python train.py --image_size=64 --horizontal_flip=true --translate=0.12 --encoder_activation="relu" --encoder_stem="deep" --decoder_norm_position="sandwich" --eps=1e-08 --max_steps=9200 --warmup_steps=460
Rows from block 2 of the text decoder, named by matrix and row number. Rows with one number belong to one neuron. Each number is 128 + 24 x the weight over its row's rms, rounded and kept within 0 to 255. All counts start at 0. Numbers have three digits each. After the name is the row's rms in percent of the matrix's.
# fc1: MLP up (decoder.blocks.2.mlp.fc1.weight, 1024x256), inputs 111-147
# fc2: MLP down (decoder.blocks.2.mlp.fc2.weight, 256x1024, transposed), outputs 111-147
fc1.432 109:139120092151090111132134197131160130171148135127164123103192077149156099110139134145119100135149072114174105098
fc2.432 107:109126129106109168138158145168128138092130109154101175147127129149098120091166158085156107124146130138135123137
fc1.433 101:166165163123199129140121133119201135100094119100109119107121106126116138182138117146110104180096129123131149126
fc2.433 104:188137161182145151135087115126161122135131131137141088098146101131138125164123125161080147117153124069134132121
fc1.434 105:126146117151143138127134131115153096166129120140112180127149125120143086099173112097106141112113111104135142142
fc2.434 108:141128120159117129181113093113098169105139139120094096130117113148123091083149131101119114133174084121118140081
fc1.435 104:132160129099137101137086167121151142130136159114152126121108125106167134109161109116144142130103130101171101098
fc2.435 108:086118125135120128140159122122133120112098129152119144062169116144157150071111141097103094102087190114133135137
fc1.436 095:144143099086107097151146107118168098104142091133123134179121119159136123082128119100132161080152091141127152145
fc2.436 097:160110108156107133066128180136095111074097123093138160121142148054157130160145128094111140122160083182127123141
fc1.437 100:139121160139085082109107114147135069154131122159094099135151109158120158095106150134108096113107151152135118143
fc2.437 099:087091128077119124151150117116160127143106134121085147111093108084150133118159149103110143128177129140139109099
fc1.438 095:083136174129101137138147141110134119128108135103112166137207069075112133095131125105149111100125124115164126100
fc2.438 093:102101123110174154158098099113096112116083153143119080136136136173126130140120164142119126136081107135129126148
fc1.439 108:183104060076135113103153148131161156146101124152105155108148159120133119112119166125087122139115163118128157156
fc2.439 114:098147117139149111106133127111138141127113150117120127114152138132127163166125148108114142126140085113130101176
fc1.440 099:094161120104110112096132165090110096133108140150151155129126119100127104094107138102116127144108105129136115138
fc2.440 098:116115095153130155110123143128135127107137140141124171111164122122122123140106126111086121117183106144110098135
fc1.441 101:109118141146135076061163122094182107114133097132111164084125105149130131145166157130114139178141117117148082112
fc2.441 101:123113136068139089143119147143134076124097126143157080139171135111106118115117164111132102118130109176139171164
fc1.442 108:108177151101144093127125153111146134129133204094153115128101114136148134090140078135156140112129086073134132126
fc2.442 116:119140110171108158099098140158120119136102078120142112130127146132125156115091134117129127122156165132125133107
fc1.443 101:125115125123125120104137144149121124111126072105082122125177121108155102152082143124118099144128107121117152159
fc2.443 099:125139112109091140150151141161164126135099114115169136127128171137110139136165129152113127108117144139114157156
fc1.444 097:126154141084150094130162137111131123114126159119145099180123091146163139125130145170133106139130137103118129136
fc2.444 102:115134136169134142129141134111122142109115118139150153106154148129107137161121113080140128120115091073094139104
fc1.445 098:068124138112142141108117134106147154133088150101124133132090165116127142116167155125128098101156098123095122125
fc2.445 104:091091125118127120141131139109110119080138154099110116122152175139102145137147149102107094125106156152158140160
fc1.446 101:125117147124182076110141140130127131164108146155159154142160130164118134138114175143088103151156127094104105095
fc2.446 093:165120108081180094130106110114125144145156154124174087118135059133123121129128124128114137105101110127137128149
fc1.447 098:143103160085174094074098159098177121135114112112135178100143117136139153100132101116124125131159158109152127140
fc2.447 088:113172130144105170150130139088126093125160130149097101189158086147144173121096111130156143114095137141136052137
fc1.448 106:175162125163136120140145152162180106118085165103109123144120102109122121155143120091153124092122127088110124110
fc2.448 102:121110110160135136135133135155097134120098119119130136134145159137106099088124139145154110129136118085126153121
fc1.449 101:110103120123153103104111142119148125119126168171115129124138095132101119130125107077161140156129145157138154115
fc2.449 100:114186167145154132120096098108081113136154130093119111117157134126135115148105143110097122126133104125152126170
fc1.450 099:141127130161095128129134161110176092110149143120087124146130131129108087140115130149115166067175055098099134099
fc2.450 106:120144102155125161142091061156123121127093145165165143129098157131135082169109131091095118133127152115134083150
fc1.451 106:131147150128078123068134154135145111177106125143166158086189152115139105112152153170124095159129152127114132099
fc2.451 116:139131156147114141135148116083177137110153137120136156125132163112109111173124138092110174125155144117117092080
fc1.452 100:140139113120152099141158095137134103105125149157097152164174143081093104147104121156110111131083158126114116120
fc2.452 102:123129138182149116147136153148143133087126138138130133119145166142114117064112125143116135104150146104124124142
fc1.453 099:174143104088159126149121148129164127144139158129122118137128121138131099120118119122099148151165135150126162103
fc2.453 097:106154148149086147192133101082132131135145147125149171121147127079127098161132077127124137116099144137134129164
fc1.454 100:131156153122126110140122134132141098111137155105123128156083070155139111136135079055114129147108149092129161092
fc2.454 095:143144143115154126161141177158119109161102120140171113136142166126142165110079164114123137176108146163133120138
fc1.455 101:157111129106139112117134114160120118121134134135155161108155128093160177125160113138121116113129123127117145131
fc2.455 095:117160145122147093136124117099142166139078143130103133105124117132149136111095148121171128127195157163163128098
fc1.456 101:152132126173118095139122157136111133121137150144144105136125077157129150088126097113111093069123100087128143126
fc2.456 101:109176121121112142114149100096164155159172087136110142112150163178135100099165141141152105122105113145117120150
fc1.457 099:127111127081193142123165178162171139136126134118116133124133109075110127119116089170166169147118111123126152171
fc2.457 086:108137122123104151151099082130116127111165180118149113153126154173121118150166179111087139125128120110138110130
fc1.458 088:123135109116115095143075204140164113133117150135156100130110152103179137131123137119141123151141167133136113126
fc2.458 083:124099124174124140112155102151159176133128117124089125103130105096110134155123102099170152131128174121145094137
fc1.459 106:138157152125176113151179170108165123121129122089087168124127102120096147120163091153117117117174173141139110128
fc2.459 113:130100114149149177150178115110115162129134132117140130146099152117123137128125103100126103125155114139137140104
fc1.460 097:170149118128131122115157185125107081128133183138150162146149076139138107121096114123131163127138141091070147150
fc2.460 105:145137126128145162115097080151120106094131093130122088155096134154113135152094101138107128161115134161157107111
fc1.461 110:106106150101140109124108134094119118142096152104131132068155141110133151135112146134140128161138132130111142122
fc2.461 115:171156098118131128086129128139129173158156102127146148108090147130122145138162135122125169117145153144114105130
fc1.462 111:149171098078111121132168146160177115130121099132127159155150130094170115124145073150143152081099126101119138150
fc2.462 117:122111114123118136193146119149158113135142127121126109167163113099168115117131087114106134095163093111127176146
fc1.463 092:123110135118125150174138101118156131138129130119112108110134112135145124112171131118142131202087167139092127089
fc2.463 088:129137179121118139113174167105113122127097099114112143152103160139184135104132102134101126117153110129137134137
fc1.464 105:184098131088144115109114136111160155120101150113115144109122108122102103069161164160135120160166132113120144135
fc2.464 103:175140166174125130121101122103124153120095151112141119117139153122123089103155127152119144103136110132112116158
fc1.465 087:082120129108119139140135149146124134112062168092126146126138148113133138155106152163118146150134135133088166155
fc2.465 087:167165191119124106129140162122148141123172115139108135157145105142144145109146161159157154097149086133165138108
fc1.466 100:152128111090113122117194171168124106108126132137159124135149168097120118082113142126099129146142154091122125131
fc2.466 101:199150138130106121133104182130132087139145109128098124149136140106135108139163143144107120099139126157111120159
fc1.467 104:180125156131113146115098157133132128106105147131139114089125084102102155133130173104157148152142153133130110157
fc2.467 118:065140121077089083146130116103128100125106175139103158177087129155177118100110100112133097153117146151156116115
fc1.468 092:104121118101122112126104111134103141138137119124126155076179139125143127114118152168119109135142137067117154151
fc2.468 093:122116124153142144098127142072145135139108130131111101105155133104192091157146143122140156165132142140126100120
fc1.469 105:128122109141135133145157128137182102128109183109122143126176111112139135129094190140123118079147077106100123153
fc2.469 111:131114121115108116170130071115121124128116144114125133140107110172133134136128172079117142165127105161143139121
fc1.470 096:173123138135118108096129169160131086109106096133151134116158107122150157104138152091108102104113127112114185127
fc2.470 093:145121150163147072163137127159103183147130083146153123127113133163113115128090127148143141121112079148081134122
fc1.471 090:076135133120152113142142151078122118166130093134113138077120115152097154138148141168137152078170118106148108132
fc2.471 092:093088070187162147107101135136135125114130165127118146112145142093130121140116132117137080121116122148142120091
fc1.472 097:163141136113139112141096134170176107109150130116133134110142147170146170120149147127109153150094144135139149117
fc2.472 095:100076087137125152122116103146086116115121160130128106143113081179124137090160155112144075114126106201162152095
fc1.473 102:110175123144160132157108170132127146127088162098117136145111139121135134180154142104101134120151114142091114121
fc2.473 095:090095161145135133156125111147099076129128125128166160098131181120138160116126141137140108141143129116144135117
fc1.474 099:120133152112128116096131159102141157110072146114125150151119129114136152138138160119116127136149122109202122104
fc2.474 104:172101145185131091169147118220070134156104108161116127114159110153105089095127140157151150109128140112113128180
fc1.475 097:098145122095105111150136182121150169118126154132117165120094087153085122119137098139158133095153141146132086103
fc2.475 097:150127177172141131164163143099134119136112146102100117132174123102120142121135100150105108131127113150133127131
fc1.476 107:149128106108173079127153130146170114101155125142146142138122111128093102118158117125118123150158143089144145147
fc2.476 109:116132104091150156140183110137158120146178141122131184109128116112113102146115123099178128117192148170155128112
fc1.477 102:101103118116089102143151168138116110129081111143147172164137110144116124129111149134140095101165100103165138106
fc2.477 099:106134146143113160136129143116107121172133133144135137169099138135106153172147124143150110130127123171118106129
fc1.478 101:101109103131154094129127103103124074115133118103157132104159096130148121116107135146127123125152179149143123128
fc2.478 103:123197125143133142102107127150148143158168134131146152067106134126126154146158121112167163099143110112127070124
fc1.479 106:154177116132128166094129128140148120130156093134091152157185135078126112128167121151067136181117131154121122122
fc2.479 104:134118134106107173115150137094141133082107147096089146140149171123113145089111128163126159138143131173106152190
fc1.480 108:113123117123140092148174142121153070113128111160123132115145102150135165127120172123100111147155152139174119136
fc2.480 109:131136115135114163135135143094139132171164183130113160089165117073103123114134107133141133140097145153112124142
fc1.481 106:153126102138146123132142146136159120155146142097110146115154090104128163112108154136110102091170142099134100107
fc2.481 106:146149095182106162148154117117118114152160099122119118113110144173153123152164109150133150137145166136151125147
fc1.482 097:173120090116125119107143152151152078116124153156129154095123097166115128084146138150078124080112103143109132116
fc2.482 093:106164180135138051162129133152119153093114134121121106119163142103154150089107114162157141132095131127103139119
fc1.483 094:171122081079104090123134147130136147177139087134129190116140136111135138120156112166089116167114098102087087089
fc2.483 094:070113107111167132096128066116159148152142126068118133147110139100144154141092113157119108172135153113137124152
fc1.484 107:143172132141172122129160123143154077139160082124107172116074134046150136121122117096119160155129131140131132137
fc2.484 105:141107120125120131107137151136144139099142147118113158163160139155119171144126157132125163088105140128100112160
fc1.485 107:156142165159112060105144108118130111110153143115112158095133117101130156128137136149135111135104163126119161130
fc2.485 114:129158128141141130132155135101130121161129115106112134159139144119117137117102169120093122112111128108136164105
fc1.486 107:120105140124066113125142129174132150136131152126106154131138117088157130104163102126128080086111077110079166157
fc2.486 112:127128103117157094113144141115117163188095084097131139087129109105114108143091141091168125148139144138120114117
fc1.487 099:177133092151127115146179103133131115118170125097123096109143112129118165141122114121111153060118107111119161135
fc2.487 104:091119131123106151163124100116158109118131132102120135143165129110121121137142152167073095116133070127143116138
fc1.488 099:135095131095155106129127149165105116081089128097114154142119121155091146086117131150156115127122080106119132144
fc2.488 102:101146116133090166153119120106086126143145147144152122152114157121148143147108102133130143140136086106116079125
fc1.489 109:092138144072107090129173154105179133139111127116116176139138133121161166148100129108083142132154121149145159156
fc2.489 110:149132115197141140151143081136130091080117145113134142161103167115147116079087146100101090100082133133152125100
fc1.490 095:132094128135110093113094157151134101144111143101142167123147115094137103115169093101103126136180065131133133138
fc2.490 093:115146138146140128119095135127146133114145122122139150119142188145129145148141133157152150119119122105097103129
fc1.491 104:168127135152123144123142138138108097162116137127138100127108088096133117113137151115087129143126126139140124169
fc2.491 103:144165110129113159103118099097078139102131130134102150113118110118158120116156105065110163101115080150124161085
fc1.492 092:148147168139124079117142117127138139118173099090111135125090123136164109166134160139121140098116137087163095138
fc2.492 097:124143077110146129140133097183124084119124117132163113113153149153083123111116130130138168113109101174105193143
fc1.493 099:134135104098118118102117158135108145143109119143129143132113100130150125156147139107139148128117143118140099136
fc2.493 099:089129170124148140107134162100089131132107162149128114103118125169124157115113096103139137095140119194135111163
fc1.494 102:149132081097180117106137135099156137095171118116078116111166110082121156128124146088096138117172124127128131122
fc2.494 099:108110133121133192170158134146123084115143128094123148158075114138093113109085149087156091130127095129123164104
fc1.495 096:122126119089188110139137162117107104143080158086127117117128101116124126139118115138107096109140163148093112170
fc2.495 096:119129167133153137126134106173163106132128133117084103136149117123124084146154125107140122111131118110148095104
fc1.496 107:117130096126174090099159157146103143135115151097099126114139123142138113103129119146104153113098121139163107139
fc2.496 107:109105098121143085132159106146136123136141123117102097116119152107128156127117155101176159107104112140117162115
fc1.497 103:136140122140138120136146103144145115165168134130129126126103124129148126112146146122096147091159122154117163150
fc2.497 106:106105148144137067184169108072123165140111122115115119157124146104112122143172126107161137100086115087135132132
fc1.498 097:138160124112155114080171154141120138136126186139158122124178137109135128126136130090142142101101171154126087156
fc2.498 097:107106099132130124115098179123132146127128147110130154095130174120173125163164125135115114141131098127163108107
fc1.499 098:153144169134120131094105150108102128132136124115119103119157158116115141167192124129145130160133076113123122137
fc2.499 101:126134134166141121133136119105122114183151127144143180134106094157120132130112144128144114122140131132085122105
fc1.500 107:113159141113103135091169180122153108143132176113137155094133102132124138124166118156107098160121131114135140090
fc2.500 113:165099146162124134146125159147131152101123106104128157131143129122128153114119156129105204125114128101121124116
fc1.501 096:095153141099099156143134149115132113119113144120138114154161150143100114096122139153117133095139050157134142166
fc2.501 098:128164110113142141072142059156108097125094108134128114145092104092114118145115120108120142118113153140106085096
fc1.502 100:169095095132133127143160158133143128106132107091134157156145124148106161137127178190120104164122079122085141108
fc2.502 089:132132130069161117175154156119097103094158132158141121134133110156154101152162081134135113119111119172154150123
fc1.503 101:101171132111178126093173135152152116135143096104144117120108107105148138094118115116086078114114142142079155134
fc2.503 095:081100099098129131092099125133147101102136126119185152102079130112141107117089090135142138145146150133149105128
fc1.504 108:147114143126155108119135112211122142086095155099121153136145061107105138117126120133095102143155148136139135126
fc2.504 102:148074118161079127131129124106102120119120097148106134118108117118083131137128108156096123150121135136130144136
fc1.505 099:134120129164171136119149112147154146094114106095096112135151119109128122095175183120090099117082126120109182136
fc2.505 095:140131076108080168118156131115126147136104115122125131120162131111142108135159092136133112160061176157152084144
fc1.506 088:112128138119116112142130155129141130112105141119174132112131111159150127115152122139131121115122164079116143106
fc2.506 093:181129111153150097094115101155140152156090082144161141117081085123131165157149113161159126073118120123121123141
fc1.507 101:146165140135112103156118153149125155139080118091122153092137122157166157124145141143117135059111097089124147132
fc2.507 110:105103144139115111067132132135141146102132113146152145068123141154138157173108154125146132093154143123152140147
fc1.508 099:117160144102179084105119139117151097110121114098097133090143134130155195135141142145114105135118156099163111102
fc2.508 095:105126098136147108124115117167090107087142171183124164119125090157085099132138100128143104113176122124128138161
fc1.509 095:108089115110128119157130164121153163107126118125092166140109081123123109149166121150110114141127114085097116128
fc2.509 086:092149113085126177173110156147104114185152152116102144135115147116159122134106130119169162136144117158129140093
fc1.510 097:133088076135126115080128102153096107159137137144089156109120131090143122134149144139099096139151127113104116125
fc2.510 101:130115125126126155142138144127115141124109148101162135095097143124096117135091127136101100165116109139138160089
fc1.511 107:179140157110088108133124159166117083139111140115141134124144126138129169102122181130128077134117123111129111142
fc2.511 107:160097113151130127149131131161137131094106116134110113138093118147122117141157147143186151125129145163132102139
fc1.512 096:128135113089137105141108111087117166135114136158115066103095119161068154123128133125136131120136138094123159135
fc2.512 100:137112178129102144132130133101113116119121129145102114111146127114166104127118124120144137132122092150108083134
fc1.513 102:167169118084091129096159144125108119155110102081099148073130091153097125096097112125115090124150134120150144135
fc2.513 103:122132123174115156119123118107105105143123116099140137102126162132133166151151130090074164144140117173152131134
fc1.514 106:131126154103146144105133157181135109164112110161173148097172129124154129141147088152100109104151148107146120133
fc2.514 109:154144128128137120165188137104124141132116134097112145132119136143161151110137173082172121077172108107176169102
fc1.515 100:117137101153123116137119130116161148132150196142123128139156091107099123137101153161120121118157177087120119102
fc2.515 098:154177146159112175169129147104145103109117088148172075104103179102112099169157165168114117140089108133100109152
fc1.516 114:172146147094108099083107111143149128086142146149128138149168099113139096089132124082131096185123165126132125121
fc2.516 115:126115107115103135115154117098125172113094130122094154159139154118134140097122123119126148141119129169116100128
fc1.517 106:146116090131144140125175161186128126121109167103100118131103098139120136097143121160137149093095118091094119113
fc2.517 109:141144150128153116148121075134095098091113073134127134139139143161135110122108111139117126106132135129123150118
fc1.518 096:162137127106108110159130124155132136140130116150118129134148125132138099132130122143148074152135091111096116129
fc2.518 099:083135119112141112142130082119141154100131137104141151134131204124136151125133113093163165135115113144096126118
fc1.519 102:118111136099140113091141177150153104089061131091156154130169131113158160135114160145093114156112134142160139146
fc2.519 106:139148167099147144100121156151104116160147142119121122109096098113128142107145145062114152118117186101117158091
fc1.520 091:170128109163177135132114151134127076098133121138101074153156124101121137092139147134092132144153098139135165135
fc2.520 094:112128141144123139144167182098120114096117138129156137171131077141150130181132124097091145076107137126101104101
fc1.521 105:141138091077127102102148138136101112145104154143108127156116108101135127123125145124126103142094134135088121120
fc2.521 105:113153132107093149121122065134128167099124173113128109142113128089103138112120138095131137108137177095110150164
fc1.522 104:163116126132139075179125096142183108166172128177111099120116111109143132115162129135145152078170196103113128107
fc2.522 104:103107117156125146133148153121088120119141100165135081103160146100126120101129141162148109101155106103130117154
fc1.523 105:126165156102130137096149123151116144180130121139122168134137127116143110123124105160138129163143155119091130099
fc2.523 100:151145144091112172080105150148128119124116117102107110083138110175140125134139121145127133138153200118138125123
fc1.524 101:095140139068145105133139136124162125142102138119156180124154113100135092125122118094142110127103125109109166123
fc2.524 101:108136147161117109107130112137102124120146076120115122160085140160160154127094140139146100103160161140137136117
fc1.525 092:128168126154155108077143075157110097120132124107088145146156124162162122174122147122071125123130125135120124123
fc2.525 099:091073111102149196149146148115168104122138165111149174104137143165134105120113102164119088128127112128158142143
fc1.526 100:150139113068140078112118150123106130148124132132106094104161095141128149122119110073137074098109107131180125154
fc2.526 109:133119152148152140116134079147134140117134134152128150192124126127090128139132155139136121136153139134106115086
fc1.527 109:101178110099104112102176111140157107179166140144136149118137038130128123114108105131135122102116169117104146132
fc2.527 115:112095125120163102164119130091153147112120139130154122109140142123117138087105139138149124124092110090106125143
fc1.528 092:120162153139123118131113159137138082157112116108115112181139088115105132151174149134114114150137119145119092132
fc2.528 092:105139117149119112133159142137133117148124135146134132124097100107104156153153125115140146143081098089127144112
fc1.529 098:156149164113114105107168124170117100138073129130146143099166090118106129121106164172128099126110109130156106196
fc2.529 102:119097119148104140125106150111089115126109143123086133110125128154127088110140139141126100126132133136139135118
fc1.530 105:127138097100098117104144154128132101105104125138121149149087109149115160120141115105103083108134171112170110138
fc2.530 103:101142168107152124145076168099139173102176140123075127140111136115144163131110101147141108138125144113115117102
fc1.531 092:137112139122089132123118126147125127091138143074064132131130114121121152069107152170123122092147114099035132124
fc2.531 094:134146147131115127128123102153130126149147156130161150096148181122156103107163157129109147153150085100142112120
fc1.532 106:139101129123116114104162159178164147110137105121117144132113133121167134128144125181102112094103110129108166129
fc2.532 106:128182156094108145150146100139118118137123116090152101126113156148105145107131143162159076143113134093156171210
fc1.533 105:147162112122143117144125150175153115125108146147115115180124088120104140096158117120151137102115108108124122085
fc2.533 104:135120109107091133135158107126134092122126100182101102089132112142122168146105089156135142140178106147130144180
fc1.534 102:143153115088101116085142146154106109105096078114121119144129138174106118140161160099110112154141158122147087096
fc2.534 107:167123113134145123122152160126102147152144107121086107100107102162132145115165142158098165147148137114115131107
fc1.535 104:177125167140129072148123140137140138126132148109124168153155085071154137139171126173114157108135123134088081151
fc2.535 107:119122162127146096166127135128151134138118133181147152118161138128104101101135114160143146137107077145122152104
fc1.536 102:162134106152092144131131164148110092132133125151123120118164100126148125133099125130107142111132154163152162094
fc2.536 098:134127116072159143156106124119123168110159107142139132125088136169145142109140121125135137133126151121102122094
fc1.537 088:148134139095101119141113161158119087151094151115135148164138132142159110146169132133108130172127115102119125083
fc2.537 091:107132160131125085128148123161131174137148120110130106135093136134141155161126129125151165120117137067138122131
fc1.538 102:157139111158133120085119154140092102116106135133077128152146091133130144116110138112060129159126161158085109108
fc2.538 102:145121129142140115163119121144131119137145129154110113157135140150131144090120141109144143119162150118121108114
fc1.539 102:140152078127147140144082100150129152110118111124124090148144124145178109084147172128115078139124098135118143141
fc2.539 103:116102074103077105076114127122113138136127113109150127116069128119125157149107127138118121139121116120118114139
fc1.540 100:142123153129147087125140123116125160105125149123143141127158123157153167116107185167103105171135158106163158151
fc2.540 111:090113086175126139127162159160151119122143136153106135113129102157136155114082100090106138085091129206139101120
fc1.541 101:140141131082153129163149198129137149143089119095150113115134111112174130143158114096106135102135162100141142167
fc2.541 105:110133141097141158094101140123137133109111132113127109072125141158141122128148167122139122113131120104137100138
fc1.542 101:135133119096145124140161158138111152121081135128117126134143085137086094137102161130107112121124134120133151134
fc2.542 100:137132127102159134112183141134148130143131146107147131143152124123164109141091116141112119088116140174096111125
fc1.543 102:132121147144082097112139127147149128167125166142114114106134134096131111114122121110096078166167144123120131089
fc2.543 104:146121132117082136098130192191158105134171135175142181102120125109148099135121107164121195128093115161113159144
fc1.544 106:194116158107098122097128139161119133074105110073111136148161109114118140109184184130107136120141118155135155162
fc2.544 104:142138119109164113148089125111138106100140133146135167108135125101098137116077113123128134137169152117190094134
fc1.545 092:094122122093166115115091158114127090111116083072141169106129120121148140159139157108126074195074159103148104138
fc2.545 094:152122092124102102073115127165144145127139155162129139141090124067151129167151124141149097118100136089122111081
fc1.546 098:163100093077140099131130161111126130100083092101130146120132104121130165104126136121083147153116111094129128171
fc2.546 096:083081123183118166170173103109173145121129117078100131115132120089117093146168130147145133141135117101121134137
fc1.547 103:179158116118137100127166128179153123118139108178118122106131133099144104140171125122126152154116106117129161140
fc2.547 102:158140133157130095135170158136127159086171118135085115129150116094108148150149176124150151133154105130115141195
fc1.548 105:157095131130172081102164148115131126151099169125115114129171111133164160120125127111076127105127129135140152132
fc2.548 104:091127154166105176138142153166119109133186157144109146135100120178153125109146103085158146127100135120131101105
fc1.549 096:133132101133119113084088155159120119166087112121114155133127122154133091147167102117079121143141137158115133115
fc2.549 088:143128153149084149132128150150095095160101095105141085180116132140142145118076128148138150117113141130134086110
fc1.550 098:164111133109150116118143168166175168091085093137126134192153112117090105127177129136154103136093112096093117139
fc2.550 095:126136128125087147147162130149113164153109086135114122138120120131117110138129146103125143150153127118095118098
fc1.551 097:105142078137092102101136121106176128148111148157128137089131171079130152090137133089117134142124100067143138093
fc2.551 094:115134125131077130146100095095104112121170100124118128127112138068133134096142117131127155138123133113117136155
fc1.552 086:138093141122123075109127104156140096124129135084104125152130139081135091076116142093125150124100098094083113117
fc2.552 088:093091116122099141169140162138124117137129144128146149137158149139111104103153155134112117175108086131109144187
fc1.553 105:143152157155138103120129147131123122123107111119118151159108104130153116113113167132111118165066125121118115097
fc2.553 112:138144105117106135113151126101174137140175122154121083102145138123139168133102138129160116106096160093120103125
fc1.554 093:159108126079107074147099197183148123103113130130146161125141094078148101099149173139136126116117138122121110136
fc2.554 087:106128107147138169149134128134154169134144147137138112112130128155124137102134105132126126120112160156141166143
fc1.555 100:149141134104149135114179143182111116140121105139127139147142112123111123118135123159097135173117141151099133138
fc2.555 095:202078141148105111129113124151133155103131097157126092114110137126121128128145118132149141096087133139147130138
fc1.556 106:154148099134196128094129161143169129132162161108121170119151128131124136147157120109103157133158166110114114089
fc2.556 104:087135061133110140138151134148085150119105101115102113122139153175157183077163135138153115112137172139150104117
fc1.557 111:162143103095161082076109130119165112134147153139096127145120109094140107104137131117111118159137124151160111133
fc2.557 104:176132129155129121147169107101127122159142131094106113148090173129129167121099130130131140096150187123140098084
fc1.558 097:128120096086152094102130128159124126138135132081112192101124120088143153131153103170126159140114145126091116124
fc2.558 096:118140150166145152078099142156105151141120129131153132107147147129108122150156135115130156115154129106155093157
fc1.559 097:170114106120164124111143143148125125147135129123106105140124127119182144134118117176102118119132119103137093153
fc2.559 100:161097128094134167090118116152118107103117119199109100146144130115109105165085091132104135133104138164163118142
fc1.560 105:142197120147101130105116127168169121143102085153181130116130130092119113123125135133112102147113126152152131167
fc2.560 110:135100169134108127130094095129134132075158076112141135112142135138133131129128148143147134158099130131108121136
fc1.561 098:105149085135100101111130133117121128147128153109119127104193127122134136139167128149119115122085128156113135162
fc2.561 103:136152153135167122115123110140136139126164135121111123148111088122184136152152167131095161135125123154115123113
fc1.562 093:115152104137141122119144143129153095079117124143149152161155117096147132117158129123131073139099073117105106146
fc2.562 092:137093125124125149168145158159127127139100160132115145139105113143154111144112098099137160147116133141100105106
fc1.563 102:190123163095150094122127112132137132146135133124150183103116111094198159110165133156077150127145108125136127167
fc2.563 099:126148096163170127113180127084085078126146137144150129105083125134090138122112118144126193081155134112107122153
fc1.564 108:117145120131131113095120116102094117153159123121131147097150106112114150165164141136114149102110150136142137144
fc2.564 111:110138107103151137113116123132155132140114158149165152141146118106158122119123157147141083137148136119178113166
fc1.565 087:163148138118134119102126137090136139122110134093085132142082123119090103112136145119127127098170110105125102116
fc2.565 077:139129123173182106107117159158111133146133119143114148128111181148155133095113120118134105113084148173123120116
fc1.566 107:154157146143090117117126142134074134126138152128139088147126142150137124163122156144142135127155148133174127169
fc2.566 107:121117173113143136145124145102124133064140117117119161142107098143180172128167153170151122144155119135106143150
fc1.567 103:104118102156144149135187195125104093088125145131148110155151106136104114123167115148071126124115155132133110154
fc2.567 101:153089156099109160164172164137104112129137123102134125145138117113127083130082148138154149120121170143103141121
fc1.568 095:196169126129171124138121152139125107100139143143146130095129127146103144126141090212117107158141168166117128154
fc2.568 099:089123169146132113139120106118108146104106125153085095135110156145153115101118122117174151150155119106121143099
fc1.569 107:152111142106084139122146174175143106083111080104101185120141125095132106100158175128111128158080135133130144168
fc2.569 102:157156154139065163124175179128146136154107125131119150141152153135141154146159136127108161124071158131120100120
fc1.570 094:152114142156101095148139132151175130107119092134138158103123120115111125129135171085127120158100143107119162116
fc2.570 098:117118120141138163140165138136096106114126136139157144130105142130163152155082092141124110146144144187095103128
fc1.571 104:170118139115123139107120170132130136184131129113110128167145074119126104124105160149124134075115119103116137133
fc2.571 102:114154170123090136132147148122103114115138110103112094144145141130148088136170131112142158096143105172104136128
fc1.572 101:105138114149141158152170130109139126142148105122071135106134128139176105105107102178114145106122131133128127126
fc2.572 102:166165161122136143094103105080147120122138104150137127082126127108140118146082129141144133128119100120166151125
fc1.573 094:141143158133092064143144104152111131143142132124118141140095076136148123116108166101074111098123124104134094132
fc2.573 100:146105094076083120141151104123131126168089144153154114119145155139101090133140168137138116096124163173132162130
fc1.574 105:160154124131095115104139127149156122153129160128140172134146092109187107146144086118105113139106140143124143113
fc2.574 102:119123070152153153158069123150110151130161119125135110129119089099138138147126105126153154147102109132177128126
fc1.575 096:168104141145150106119115136125132133146127122142108131140139092147118114141152144132099115137137126119172116130
fc2.575 094:140108141112092131150065110116123156135129093133111148120108133102096139112129135113096103179139157156131127143
fc1.576 089:135131146121105137120148139111135104120162158133163115140120090096143117167135109127120132148130172139093143161
fc2.576 072:100111147124130090118055100141117136096123097124106101130093196123121142094126148155111117092139117146150165103
fc1.577 103:156124106139134081105151094145121122088140132134152124128108104097136098155146173126112080132073165125097140134
fc2.577 104:091165111123113136146087172175079088142147138158115120110123124165125106084111126091119121130150148118142167155
fc1.578 098:092153121118140096132146136123102124183123138161133103151143129153125166130117146124077155119130134073103134133
fc2.578 095:116115143121098124111119179132130115167104097124104112147146108121165120092101150169135129170120143152124131157
fc1.579 099:173158132081091101066099126138137102140164171156141175132174110112158156126144127097109132095131159105153110147
fc2.579 101:140107160153128139103142137062135127114110142118106112078142143126158087124116088146115156121142126136118131162
fc1.580 102:146121106096154107117131135111113122130111158130108150129170123138139160099160148154122118123098125147106148144
fc2.580 096:092089122113096112088143121108135140102107113077094146119107121138123141145128109093166118104137118133099111106
fc1.581 086:140139152126152106117126134152120135101147106112155122074139101160147131094187127172110133118149151125072152119
fc2.581 091:138058079146130103097152081121143160134100085129138126123072122133163128166155130141159160115122146109097173109
fc1.582 100:160193126133124093107113113090179127151093105110100102102113144133144127101102073111107130114140165115139151090
fc2.582 096:083095101129106131146145114090114090165128131134117126107146113159144096137128169126113095104135100139146136131
fc1.583 102:150145135131156103084111127163119162148124109161154128099135130139115127153169144104061115128109121134130141123
fc2.583 096:134107121107091177143104150124143102135144098155134130122072100148145147151130121150153139124097145141159107109